{
  "encoder_depths": [2, 4, 2],
  "encoder_kernel_size": 3,
  "decoder_norm_position": "sandwich",
  "decoder_qk_norm": false,
  "decoder_inner_norm": false
}
Rows from block 3 of the text decoder of a small audio captioner, named by matrix and row number. Rows with one number belong to one neuron. Each number is 200 + 30 x the weight over its row's rms, rounded and kept within 0 to 999. All counts start at 0.
Before each neuron's rows are labels from the 100 texts, of 14976, where the neuron reaches its highest value: "fires on" is the input token at the peak. Only what is clearly more common there than usual is listed. The data: single notes of musical instruments (NSynth).
# fc1: MLP up (decoder.blocks.3.mlp.fc1.weight, 1024x256), inputs 128-255
# fc2: MLP down (decoder.blocks.3.mlp.fc2.weight, 256x1024, transposed), outputs 128-255

fires on: "mallet"; "guitar"
fc1.191,239,201,204,226,187,160,225,197,237,159,204,222,148,230,248,215,212,142,145,210,165,187,197,240,185,205,191,198,228,119,195,207,181,231,173,232,145,161,154,163,146,173,205,220,228,177,183,222,186,230,182,200,220,182,191,207,209,219,215,235,250,254,198,188,129,193,196,209,224,218,160,211,240,169,262,168,254,177,164,198,248,198,171,202,171,180,143,198,203,185,177,220,208,186,194,190,171,236,198,159,155,240,209,228,162,195,217,176,181,225,206,217,210,151,234,164,189,246,140,218,163,162,237,211,158,198,246,215
fc2.191,183,166,190,155,202,260,228,240,211,265,170,177,210,223,159,200,248,243,217,150,200,180,183,194,150,198,246,212,215,247,174,259,212,193,207,232,198,204,198,188,180,151,218,192,194,134,212,150,161,194,205,198,159,213,206,190,250,205,205,182,211,240,217,212,216,210,225,211,207,211,179,136,186,243,240,248,159,153,256,173,210,240,201,179,225,229,142,220,205,178,228,160,216,188,115,172,192,192,211,186,145,226,210,199,153,221,261,214,198,201,149,206,201,182,173,215,228,202,161,193,249,195,194,241,195,207,219,176

fires on: "electronic"
fc1.176,175,144,218,134,178,189,214,227,236,192,182,217,167,194,219,237,216,192,157,172,131,181,176,134,176,178,226,201,188,165,205,192,198,196,231,181,194,222,165,210,140,268,178,236,238,217,231,180,158,153,163,212,207,224,231,169,154,155,229,190,199,220,214,191,184,166,242,182,269,211,209,167,214,130,193,181,187,248,146,209,157,199,200,160,164,177,247,219,170,149,169,207,187,228,168,216,246,161,217,227,159,198,179,174,215,250,213,258,231,179,155,236,231,170,220,202,183,234,175,193,185,169,147,173,217,245,168,204
fc2.176,211,184,224,164,209,192,233,230,226,202,204,167,194,241,193,222,203,259,191,131,199,179,183,206,139,228,264,199,216,225,175,261,183,201,191,207,197,179,170,194,210,176,220,199,171,155,238,164,184,199,222,181,181,185,231,183,261,178,232,164,220,239,206,273,242,202,195,206,203,210,196,144,194,254,212,215,148,144,249,158,185,218,232,223,221,224,160,245,211,172,222,155,223,184,122,194,197,227,185,203,169,239,174,233,182,230,251,228,228,214,170,197,215,185,160,223,236,202,185,225,198,228,192,222,193,175,199,161

fires on: "electronic"
fc1.471,216,168,169,157,196,189,215,172,190,140,163,205,177,171,207,176,227,213,224,160,165,256,191,153,211,198,170,193,204,241,150,206,186,210,252,191,184,193,195,252,134,215,207,211,209,220,223,179,177,194,208,211,177,220,165,229,196,234,182,191,195,264,171,195,187,212,223,197,210,170,126,146,211,224,267,266,245,210,198,164,225,187,186,209,211,165,204,161,235,187,221,135,159,163,207,219,192,243,260,226,195,207,203,209,199,203,216,267,203,240,191,190,210,238,161,208,154,257,158,208,182,206,207,169,212,213,209,234
fc2.471,190,176,196,163,199,259,241,228,223,264,171,173,205,231,158,203,238,246,218,146,194,180,184,198,138,201,259,212,209,234,188,276,202,177,203,232,200,190,186,178,181,156,227,194,185,133,206,146,156,200,206,185,165,212,217,205,258,189,206,177,221,239,221,215,213,211,216,211,204,206,193,134,179,233,239,250,169,151,246,167,211,251,210,188,222,237,146,213,200,171,228,163,208,194,118,178,179,196,210,176,153,230,204,203,147,223,256,219,204,190,152,218,208,183,170,224,239,196,161,202,235,203,186,235,181,204,201,179

fires on: ","
fc1.340,189,207,239,164,237,215,224,245,205,205,232,239,167,195,183,228,178,237,188,174,188,156,188,209,159,171,237,202,152,189,150,221,185,214,210,168,234,206,215,225,222,213,230,198,251,217,213,233,219,182,200,207,212,178,212,214,189,186,251,183,222,174,204,208,186,276,226,203,214,172,217,203,253,161,167,251,220,279,183,157,156,175,256,189,234,140,205,195,177,196,241,161,182,185,185,181,206,202,197,170,156,211,232,140,230,185,222,193,256,230,186,188,194,216,186,184,176,245,164,227,197,205,206,192,199,184,156,154
fc2.340,189,195,183,172,228,217,235,242,218,246,136,183,166,245,163,197,236,222,240,185,189,201,207,170,128,186,218,215,221,256,187,232,201,175,170,232,210,187,156,181,158,150,195,209,192,195,200,159,190,170,197,179,147,204,203,197,246,216,271,198,193,214,175,241,206,176,232,210,176,237,210,155,159,256,217,212,217,121,217,216,195,208,206,227,233,182,197,243,187,177,225,198,192,212,127,198,106,189,175,226,177,224,173,204,182,202,206,176,228,196,216,201,187,182,169,187,243,185,172,236,242,198,208,263,206,235,214,164

fires on: "organ"; "guitar"; "lead"; "mallet"
fc1.194,245,189,215,203,167,206,237,251,211,172,199,192,199,182,159,233,169,176,123,250,192,193,130,204,188,183,190,214,177,204,202,180,193,248,205,168,240,260,248,174,228,149,185,172,142,180,241,186,194,166,190,187,178,195,209,181,192,211,164,178,211,258,222,237,165,189,197,260,182,232,154,224,195,171,200,188,179,207,178,186,203,211,237,139,214,164,213,194,225,181,227,182,215,159,199,215,211,236,249,152,167,176,211,179,226,194,165,197,190,211,198,267,204,183,268,190,180,171,192,215,211,234,254,207,179,227,233,187
fc2.194,189,172,197,156,215,252,236,227,220,260,163,180,200,231,157,202,244,241,232,146,194,186,187,199,137,205,260,216,204,228,184,273,210,177,197,233,198,192,182,170,184,155,227,184,182,137,204,147,163,205,197,190,159,213,211,203,252,181,202,177,215,247,210,225,226,197,210,212,204,204,183,138,172,233,248,257,174,162,242,162,214,234,196,192,216,230,142,219,202,176,241,159,208,198,114,186,176,205,207,179,151,228,205,202,147,233,259,224,218,189,150,207,202,191,176,210,228,204,157,201,237,196,195,240,198,198,204,182

fires on: "velocity"
fc1.12,228,196,209,163,155,149,179,229,162,226,222,151,211,233,224,177,209,181,130,155,214,174,147,200,263,223,184,167,188,168,166,209,237,158,237,247,244,191,215,197,268,196,183,207,173,207,188,259,248,185,201,163,232,204,272,209,179,174,143,276,203,183,226,230,189,163,216,223,143,256,185,231,197,208,143,245,189,241,248,202,266,212,202,195,205,212,210,155,179,176,179,163,229,163,261,172,200,203,173,203,219,208,182,227,209,215,196,246,146,193,191,156,195,223,215,206,165,188,214,209,223,181,214,191,156,207,171,158
fc2.12,188,174,189,173,214,263,245,229,236,266,149,183,200,221,154,205,231,248,223,154,204,191,175,191,135,207,266,202,212,230,192,275,203,188,206,229,203,192,172,191,172,151,216,179,205,129,209,152,171,200,207,192,180,204,228,206,241,204,182,178,205,241,254,215,212,211,224,200,235,207,191,121,195,232,251,257,164,149,233,172,211,269,195,194,216,222,151,189,207,189,226,176,220,207,116,175,172,201,218,176,153,240,212,200,144,228,267,216,199,194,153,209,213,198,176,206,235,203,181,193,220,207,184,233,180,223,202,183

fires on: "velocity"
fc1.269,183,181,194,180,184,238,186,139,193,213,191,229,167,208,197,200,144,154,180,194,175,215,182,195,220,174,233,237,145,208,192,151,188,172,212,203,184,137,166,170,143,219,231,242,231,225,196,224,192,211,199,163,218,161,203,262,178,225,233,232,223,174,279,244,193,217,155,189,218,211,184,204,163,224,207,227,179,189,217,212,269,218,184,241,210,183,214,154,142,184,182,245,200,224,242,208,208,219,204,168,250,167,248,223,255,231,192,168,181,188,233,204,242,226,224,162,229,206,156,242,222,225,215,184,201,306,218,219
fc2.269,177,169,194,163,199,256,238,233,217,256,172,172,214,214,152,208,246,256,228,145,204,190,174,186,135,214,260,206,212,229,178,277,204,196,201,232,202,192,193,189,185,153,221,184,188,143,198,147,173,215,195,202,175,211,214,198,239,189,177,168,205,245,221,212,220,194,222,202,218,200,190,140,188,230,247,267,166,148,249,172,199,265,204,190,218,234,149,201,205,183,233,172,222,199,113,171,175,203,220,191,147,239,202,204,143,227,266,225,204,197,154,209,201,196,172,218,238,201,178,199,232,195,191,239,181,200,211,188

fires on: "velocity"; "synthetic"
fc1.342,190,162,233,129,156,247,208,180,137,232,228,161,181,233,261,224,158,241,157,192,224,251,167,144,184,243,204,183,196,135,217,154,213,214,205,204,170,180,189,267,164,230,197,197,218,208,218,207,201,215,131,197,238,185,246,255,246,177,193,256,236,216,200,188,215,191,185,199,179,241,204,211,182,149,147,196,180,221,176,182,261,132,222,218,178,131,219,159,175,229,199,179,198,211,226,187,193,207,196,150,246,201,217,208,238,226,127,221,156,213,170,225,227,225,238,221,137,212,175,232,227,227,223,213,225,191,200,209
fc2.342,192,173,198,170,206,257,232,232,224,264,163,173,206,225,158,209,234,250,220,143,194,179,185,193,137,207,260,208,215,236,182,277,207,189,209,239,202,193,194,185,183,158,224,188,185,131,197,154,168,200,199,183,168,217,214,199,253,184,209,178,218,250,221,225,218,203,218,204,209,203,180,140,177,230,245,249,162,156,251,170,207,243,210,187,221,235,149,217,210,174,227,170,218,194,109,170,180,203,219,181,149,240,205,197,150,228,259,223,202,191,150,206,216,191,167,224,238,197,160,200,226,207,193,239,181,204,210,184

fires on: "organ"; "mallet"; "lead"; "bass"
fc1.265,197,166,189,201,187,191,258,186,142,176,249,193,197,256,209,222,169,197,179,257,189,259,112,229,245,175,221,180,205,136,199,188,201,147,265,210,225,195,228,214,171,190,151,211,212,234,215,236,212,171,191,198,239,173,225,174,224,228,176,218,187,240,193,160,157,210,172,205,223,250,150,238,166,218,141,234,182,225,224,232,220,185,201,162,130,137,247,200,199,176,213,164,204,216,213,179,212,243,166,164,202,164,222,200,199,203,187,171,119,179,198,234,201,233,221,209,201,215,205,243,208,157,276,236,233,240,251,218
fc2.265,184,183,192,163,212,263,230,237,221,266,149,176,215,226,157,208,234,235,221,157,196,188,178,194,151,209,272,218,206,236,184,288,203,186,199,233,186,197,185,181,179,156,242,191,194,126,208,151,158,200,212,192,181,210,216,197,245,189,198,186,211,247,230,220,217,206,211,213,202,196,192,131,184,228,248,253,164,161,249,162,208,260,211,194,218,217,150,212,205,183,229,170,216,197,111,159,175,194,216,187,150,234,203,209,149,230,257,224,201,189,154,205,201,198,177,211,233,198,169,200,227,201,185,238,180,197,210,172

fires on: "organ"; "lead"; "guitar"; "mallet"
fc1.753,234,215,192,187,212,163,245,195,204,175,223,229,168,193,185,232,183,178,151,217,182,218,166,233,224,280,210,237,164,189,159,179,141,206,258,235,180,185,194,162,183,256,153,220,183,174,200,195,190,180,180,182,182,174,208,196,185,166,165,234,201,206,208,197,155,200,213,237,167,185,220,213,219,201,181,177,198,231,204,181,205,231,217,104,190,183,152,170,228,177,209,183,156,171,240,174,235,189,180,159,197,212,245,192,221,181,191,155,165,186,222,271,187,208,183,195,152,214,184,203,176,149,308,204,188,267,215,210
fc2.753,193,173,200,167,211,257,232,225,219,267,170,183,203,218,154,216,242,241,223,146,198,185,186,196,130,208,265,214,214,232,186,275,206,177,202,233,202,198,194,185,183,148,230,186,194,130,202,150,160,208,198,191,165,213,211,200,248,181,209,180,214,248,208,219,221,199,219,218,201,195,186,147,188,238,241,246,165,157,250,156,214,243,212,182,224,234,149,214,209,177,229,164,218,197,111,169,182,211,210,176,151,240,208,209,149,227,258,226,201,197,154,203,215,187,173,222,223,196,160,210,236,199,195,235,183,202,198,178

fires on: "electronic"; "acoustic"
fc1.490,180,179,268,168,263,196,186,166,174,239,172,195,169,186,205,230,184,162,173,244,176,201,166,195,192,229,162,222,208,216,228,198,196,228,225,235,202,173,209,190,233,222,238,203,214,186,262,202,230,160,144,180,219,231,181,203,174,228,122,259,214,258,181,206,205,182,189,168,175,187,237,176,238,217,164,212,200,227,186,191,178,220,184,236,192,267,186,199,167,238,231,166,273,185,209,170,215,207,187,164,221,172,233,214,234,154,165,156,184,244,199,208,187,192,208,151,144,216,186,194,240,190,230,205,214,188,204,231
fc2.490,152,193,189,209,214,227,245,225,227,219,207,216,233,224,212,158,214,219,208,164,245,186,183,216,161,198,210,220,209,182,155,205,208,188,213,187,238,214,243,211,220,167,225,192,166,192,187,113,180,240,230,184,155,196,250,215,158,190,196,169,190,259,188,267,170,167,227,216,215,192,189,173,135,234,246,184,176,150,245,188,177,228,227,184,234,220,175,174,195,175,209,198,208,206,166,148,145,164,237,204,152,229,152,177,185,205,267,244,276,200,185,204,181,213,189,177,247,175,189,215,225,204,255,198,192,175,195,196

fires on: "<end>"; "acoustic"
fc1.114,206,212,182,200,178,258,196,184,253,222,223,204,167,241,248,148,209,202,202,223,259,212,212,171,202,225,205,177,190,170,189,212,160,215,180,140,237,215,229,215,194,188,217,195,183,204,219,218,185,227,192,257,177,226,202,224,200,241,193,227,170,216,212,212,230,171,207,183,201,251,136,128,172,176,211,196,203,218,203,212,210,202,171,192,239,207,186,220,150,216,193,219,189,188,226,210,151,232,249,139,216,154,169,228,239,194,264,211,155,198,134,229,234,251,227,182,159,197,226,208,254,229,239,150,166,198,252,206
fc2.114,187,159,210,148,202,258,215,204,219,254,185,173,195,219,141,178,223,255,231,143,201,197,182,212,136,221,262,208,207,240,187,263,201,176,188,241,220,204,212,177,196,147,225,193,187,140,211,164,136,200,210,185,169,206,242,201,248,196,204,186,216,247,210,215,227,202,213,221,193,202,195,149,196,228,237,253,173,154,224,172,174,232,194,190,220,227,144,204,237,193,235,134,224,184,126,183,186,208,188,199,159,215,203,212,165,239,226,224,226,198,167,204,211,206,163,212,206,207,173,212,241,201,190,214,194,213,188,177

fires on: ","
fc1.723,251,166,190,187,147,213,214,175,180,248,217,216,140,164,173,174,202,192,191,223,174,188,153,155,273,180,199,146,222,159,182,190,209,190,212,264,205,193,215,185,207,134,233,221,216,170,205,140,166,187,178,195,183,205,228,233,215,189,224,242,226,215,202,253,211,265,201,189,217,218,204,241,200,183,195,226,219,160,145,191,179,208,213,221,249,177,176,186,283,187,210,145,193,220,198,223,224,236,224,164,199,217,194,195,247,202,178,234,194,200,166,246,243,218,195,198,235,188,102,209,197,228,280,186,199,215,233,149
fc2.723,198,197,210,153,203,247,241,220,232,276,170,186,225,245,150,199,231,223,209,155,197,203,203,186,137,186,252,229,175,224,172,278,206,171,214,225,212,175,202,207,203,147,194,198,202,162,214,119,174,215,190,193,180,195,226,209,232,179,200,184,187,231,209,235,228,233,215,202,182,196,166,158,168,221,208,234,168,155,239,170,214,228,203,220,229,214,181,223,187,153,226,147,230,176,151,206,173,212,215,189,146,229,216,220,136,249,250,217,191,199,131,211,196,178,180,214,192,222,178,193,223,171,173,220,187,211,202,178

fires on: "<end>"; "acoustic"
fc1.565,221,232,211,136,147,184,147,205,187,211,178,245,150,196,211,199,192,211,162,246,226,203,192,192,170,213,194,166,170,146,153,217,144,206,211,236,181,248,184,200,177,218,221,181,225,204,225,215,219,194,148,164,190,233,223,222,199,215,201,207,167,237,265,167,191,166,190,199,212,244,238,191,168,195,146,259,211,214,193,211,249,132,203,167,187,216,193,206,244,203,156,163,217,202,252,200,156,211,244,153,228,148,150,199,216,207,195,260,197,255,164,185,210,254,220,217,154,185,215,230,157,226,238,171,172,186,242,242
fc2.565,170,180,190,173,209,255,227,212,231,258,187,171,202,223,152,195,262,227,232,142,218,187,201,181,147,202,273,216,211,247,177,255,195,174,209,216,226,193,202,181,194,141,208,191,180,133,193,131,172,235,214,192,160,208,218,196,237,197,203,185,195,229,199,222,249,198,228,189,176,188,200,129,188,223,243,248,158,130,226,167,190,265,215,175,220,235,162,211,215,184,276,170,208,201,124,187,201,191,210,193,179,204,218,217,166,235,263,249,218,184,144,213,198,165,173,203,216,205,151,211,254,201,212,229,193,196,167,189

fires on: "organ"; "guitar"; "keyboard"; "6"
fc1.464,218,217,161,171,217,214,241,219,179,198,202,192,192,215,184,222,185,130,132,227,217,222,170,208,236,242,179,214,148,201,200,147,192,140,242,242,234,142,211,163,210,215,139,224,192,169,226,239,160,170,212,201,197,206,231,178,231,175,163,228,162,195,220,188,168,190,199,243,184,175,228,211,180,186,208,247,227,277,191,196,208,172,219,172,174,213,221,156,183,165,224,189,194,199,276,181,211,246,250,177,167,234,224,186,193,220,213,221,146,190,220,260,214,208,176,192,189,207,178,248,162,179,258,238,239,232,113,243
fc2.464,198,175,189,159,200,252,233,227,230,263,162,177,208,221,163,211,243,252,230,143,181,194,180,183,133,202,258,214,213,232,174,270,215,183,200,241,203,194,193,182,181,160,217,191,193,136,204,150,162,205,209,191,164,223,210,194,251,182,201,179,214,238,223,208,215,196,219,207,200,199,182,141,184,224,238,245,171,144,241,165,215,239,215,189,219,233,145,217,200,170,245,159,217,188,110,173,167,199,219,180,145,238,201,200,152,223,256,223,219,190,160,209,202,189,181,210,230,196,162,203,232,201,188,242,193,209,212,185

fires on: "organ"; "keyboard"
fc1.38,180,170,170,255,186,189,212,213,169,166,203,229,172,177,205,228,175,176,148,211,213,225,163,238,220,220,181,202,165,184,211,156,151,151,225,248,197,181,216,139,200,222,201,213,92,169,192,197,185,205,185,227,210,172,200,206,231,201,163,174,168,185,215,206,153,179,210,190,184,253,181,190,186,179,174,204,234,242,207,222,229,227,224,147,175,172,208,158,200,172,240,209,233,145,195,212,182,231,224,221,177,237,203,198,178,191,234,220,159,258,169,228,222,233,153,220,196,194,174,219,228,243,239,214,223,241,175,214
fc2.38,183,170,183,178,191,246,228,232,207,263,159,179,199,219,160,196,260,246,233,160,197,190,182,199,148,212,275,214,213,227,178,265,211,179,187,232,193,198,181,174,176,151,232,178,195,136,206,143,165,216,189,184,160,220,200,207,246,185,201,179,224,255,203,213,222,190,212,212,198,193,185,147,188,223,235,253,163,151,254,160,210,238,217,177,219,242,137,202,195,169,243,164,215,198,118,163,170,203,223,195,141,231,202,195,162,221,255,227,224,200,150,194,189,186,171,221,231,203,171,202,229,189,195,233,181,196,197,157

fires on: "electronic"; "acoustic"
fc1.282,191,145,245,193,197,172,222,240,245,210,248,204,164,194,240,227,175,231,206,221,187,175,142,164,161,234,233,179,192,179,218,212,196,205,167,222,197,182,222,188,186,224,246,230,244,178,192,180,163,137,167,227,272,249,192,202,185,127,214,209,244,247,180,195,182,204,230,170,199,212,217,172,264,151,156,189,188,255,180,207,135,182,227,182,158,155,241,155,210,198,186,228,263,226,216,215,216,201,233,222,185,189,188,190,214,209,203,253,221,210,170,230,201,235,254,227,202,235,158,240,235,208,191,199,220,220,186,206
fc2.282,215,194,250,152,205,176,229,222,213,228,160,177,179,252,181,172,206,238,242,140,196,173,191,216,169,188,220,229,191,226,162,268,179,170,203,208,173,212,181,179,202,171,203,193,184,171,236,166,186,186,225,187,136,164,239,214,220,214,244,188,208,222,229,257,223,167,220,193,219,216,208,164,171,233,239,231,187,128,218,214,193,222,217,223,239,215,164,245,186,133,226,191,192,204,139,184,144,187,197,222,128,269,222,222,195,210,276,216,243,197,172,207,208,211,172,211,214,177,162,228,212,190,215,199,183,183,189,177

fires on: "mallet"
fc1.286,226,203,196,178,212,168,188,223,237,198,245,252,164,217,245,220,218,160,170,188,171,225,163,276,227,234,208,233,165,194,224,199,140,203,221,194,188,220,230,150,204,177,198,156,177,180,191,191,194,137,184,186,202,234,217,231,199,216,185,218,217,200,175,214,198,230,213,277,186,177,201,172,147,180,192,179,226,136,180,234,175,168,239,146,169,197,240,189,218,216,170,208,212,184,189,206,200,205,163,185,192,211,226,186,217,214,184,213,181,177,218,224,174,214,207,260,143,214,185,250,182,150,241,188,174,243,229,197
fc2.286,240,200,195,197,187,245,233,207,228,229,182,164,195,202,167,212,245,193,189,166,227,163,184,176,137,193,232,218,208,227,176,277,192,179,215,233,192,182,212,171,157,184,193,204,191,133,215,149,156,193,176,193,165,205,187,192,215,188,233,174,186,230,199,201,198,203,218,207,203,229,183,144,237,255,204,222,146,183,188,162,224,204,207,188,195,221,146,245,213,150,228,136,194,186,188,185,197,242,202,193,176,255,226,210,140,244,252,244,147,215,171,216,219,218,154,219,226,186,160,202,229,158,187,244,198,240,181,190

fires on: "<end>"; "acoustic"
fc1.111,172,237,230,176,231,195,166,231,201,216,215,201,230,167,234,146,163,145,165,232,203,174,188,163,208,220,223,175,228,169,144,217,137,180,175,229,255,238,193,155,229,223,188,188,249,250,216,221,215,229,261,182,204,227,235,187,206,241,158,186,271,213,245,221,186,226,211,195,202,187,195,209,222,195,203,194,250,230,223,200,186,193,164,165,228,255,198,195,175,176,177,240,266,161,205,187,179,191,197,182,200,135,132,189,256,209,203,213,220,180,173,190,172,195,170,169,238,171,176,244,206,217,193,171,195,176,232,229
fc2.111,191,193,211,187,199,235,220,220,177,245,202,184,200,221,167,191,224,224,201,140,191,156,146,239,166,231,282,190,177,223,223,231,202,169,178,214,193,171,192,194,216,181,190,215,185,163,219,184,152,213,172,203,182,217,195,188,212,200,198,217,181,209,205,232,187,179,209,181,202,207,209,151,205,230,189,186,154,160,264,141,205,245,267,169,199,193,137,187,280,175,279,195,153,214,185,181,203,209,201,198,183,269,238,213,210,214,253,250,175,224,170,199,224,187,211,225,176,212,148,172,240,151,220,221,188,180,237,173

fires on: "<end>"; "electronic"
fc1.81,150,195,197,136,217,232,178,155,165,207,231,199,173,224,232,174,171,202,225,228,172,240,206,218,214,197,189,186,206,180,161,212,176,205,181,200,242,250,177,213,220,210,155,231,216,247,208,177,241,194,195,194,183,215,179,186,209,219,113,185,169,233,214,210,154,169,184,197,169,180,200,183,159,189,205,188,168,250,199,172,199,260,184,162,228,236,273,193,204,217,246,212,227,196,204,214,214,199,209,182,222,166,214,228,245,184,173,198,185,157,200,201,183,212,199,127,183,187,190,255,254,184,277,242,201,200,185,201
fc2.81,167,191,185,209,210,266,232,222,227,249,155,197,200,233,157,179,205,236,230,144,201,174,178,197,143,213,275,217,210,208,199,266,223,183,212,223,215,209,209,203,194,137,225,179,186,137,176,159,140,217,206,197,180,194,229,238,226,193,183,188,208,232,240,226,215,216,219,213,226,205,183,129,170,246,260,265,153,162,240,171,211,262,207,184,202,217,167,186,204,173,218,169,235,193,117,160,163,180,224,189,146,230,207,205,167,216,263,229,191,198,161,195,206,214,175,215,231,194,172,202,239,207,196,237,172,204,206,184

fires on: "velocity"
fc1.188,234,208,155,197,172,180,218,160,158,219,202,176,182,201,216,199,190,202,166,202,250,171,114,123,227,193,153,229,162,206,214,170,202,148,263,166,209,181,217,178,193,215,196,210,198,240,247,210,174,166,202,216,216,196,229,224,260,162,200,182,221,166,265,209,214,234,199,157,205,256,193,236,191,238,136,270,189,227,183,263,225,177,209,253,200,217,157,161,203,177,226,164,238,188,224,226,224,177,196,177,220,206,197,254,158,192,198,161,203,218,245,232,165,214,220,170,249,260,240,190,168,195,266,227,205,251,222,203
fc2.188,180,174,182,166,201,268,218,229,183,265,159,176,206,219,155,195,241,251,234,162,210,186,192,179,133,207,260,214,207,232,201,266,221,181,198,240,203,187,200,188,175,151,241,194,204,134,199,141,167,214,188,173,151,216,209,215,251,180,190,170,216,246,206,205,215,197,215,213,197,206,195,127,175,226,224,254,156,137,244,169,205,234,219,177,208,238,151,201,200,170,222,170,220,200,130,160,187,195,229,185,152,235,188,191,153,214,260,215,228,195,182,209,204,191,183,223,224,199,170,217,248,190,187,224,175,191,223,175

fires on: "mallet"; "5"; "organ"
fc1.508,237,151,197,179,210,199,267,229,196,222,222,227,221,210,195,234,169,164,153,220,191,231,175,218,188,228,206,193,172,162,207,175,200,220,219,221,159,182,264,209,205,206,179,159,217,209,205,164,181,150,159,170,150,191,228,244,244,160,195,233,183,275,246,187,212,227,152,244,179,275,170,182,202,200,133,185,209,201,217,231,225,139,208,164,117,200,178,159,168,256,195,171,236,193,170,234,146,235,232,149,186,206,215,158,206,267,180,195,146,244,195,220,178,198,245,159,205,219,222,199,192,199,247,224,268,220,207,232
fc2.508,176,178,203,164,213,259,241,229,227,270,169,187,198,222,156,204,250,244,216,152,198,179,184,184,138,198,264,221,215,242,181,269,216,174,203,235,198,194,191,182,183,145,218,194,189,132,206,153,156,202,211,193,161,215,214,201,237,186,195,172,205,241,212,211,215,207,220,213,213,188,188,142,176,224,239,251,169,158,243,155,212,245,208,191,214,225,145,215,206,164,232,165,205,201,113,171,185,196,214,178,149,237,200,200,147,221,253,236,212,189,154,207,218,190,171,212,219,194,163,208,227,205,196,236,185,205,218,175

fires on: "velocity"; "guitar"; "flute"
fc1.328,163,178,245,164,148,200,196,197,174,182,214,215,183,224,226,186,175,142,139,214,155,211,155,249,244,249,251,201,158,154,160,207,190,172,225,230,211,216,193,173,198,182,184,215,205,188,201,196,222,210,213,165,216,194,237,221,194,188,161,205,203,178,227,199,124,140,206,190,185,225,158,217,170,253,204,215,207,270,234,195,260,244,214,149,209,179,209,145,169,190,196,212,170,207,267,177,223,232,156,173,220,160,234,176,209,240,209,216,156,179,187,236,237,222,237,190,167,209,169,280,195,204,263,221,161,266,233,193
fc2.328,183,164,197,176,201,263,248,209,229,270,158,170,205,215,149,210,249,240,231,157,200,199,180,186,150,213,270,215,209,234,192,270,206,176,203,234,205,195,184,183,185,155,222,191,193,137,206,146,154,205,203,182,178,214,212,183,243,205,205,188,198,251,218,208,227,218,216,209,195,206,192,126,181,218,234,245,169,157,245,172,208,250,222,190,215,224,155,213,207,162,243,157,212,194,118,183,169,209,205,195,152,246,206,207,148,232,247,231,216,202,156,212,205,201,178,208,235,201,177,196,232,196,189,244,182,188,202,177

fires on: "mallet"; "d1"
fc1.368,215,163,131,184,166,209,236,178,199,186,224,259,176,175,235,224,217,204,175,236,229,183,189,237,192,216,190,152,213,129,176,248,179,201,202,217,176,226,220,194,206,173,161,205,244,203,217,198,200,167,233,197,166,187,213,150,231,187,206,154,169,237,229,200,212,238,214,215,185,221,192,199,217,146,172,197,184,172,180,207,211,233,206,149,154,236,210,186,182,183,156,175,185,183,203,247,237,222,203,201,176,209,202,164,168,221,142,232,165,175,186,215,207,232,227,212,194,265,149,219,187,180,232,244,218,224,228,199
fc2.368,187,175,194,165,207,259,240,224,214,268,157,168,221,241,165,212,244,247,218,140,187,198,185,187,135,213,259,224,203,245,185,264,197,188,204,233,204,186,190,190,179,163,225,181,202,118,211,155,161,211,204,184,180,219,203,199,249,181,217,183,201,236,206,218,225,196,213,196,204,205,192,144,190,227,232,235,160,162,254,155,221,243,206,198,207,223,138,220,215,172,252,161,226,194,112,158,180,204,219,179,149,242,203,187,159,224,266,203,201,199,158,195,212,191,171,231,222,182,172,205,225,202,185,243,192,189,199,183

fires on: "mallet"; "guitar"; "lead"; "keyboard"
fc1.514,204,170,167,176,173,218,208,231,214,201,232,201,187,188,220,236,215,176,145,249,227,206,143,248,204,225,219,235,158,177,214,220,123,207,222,224,196,207,205,147,184,196,176,193,198,179,209,190,154,182,196,188,170,199,192,187,219,201,208,193,187,216,214,161,132,197,231,205,149,205,198,202,177,178,168,180,216,241,164,183,180,207,209,140,193,179,189,180,191,172,214,204,155,207,206,178,209,202,179,198,193,211,217,183,254,240,233,176,144,216,195,227,202,217,186,211,119,238,168,226,166,177,253,266,172,248,198,222
fc2.514,190,157,201,164,208,267,242,211,231,266,157,188,207,232,154,213,248,227,230,159,182,183,179,183,139,222,266,214,211,235,177,266,214,176,197,237,199,206,200,172,182,141,227,199,186,144,204,142,151,210,201,187,177,213,204,199,226,191,212,178,217,242,205,215,220,201,215,218,199,200,185,138,191,234,236,251,152,157,243,158,204,226,210,186,203,236,143,222,207,169,237,145,210,183,113,172,180,213,214,187,157,226,212,198,144,233,253,232,208,203,150,208,207,199,171,215,220,189,159,213,242,190,195,227,183,190,195,182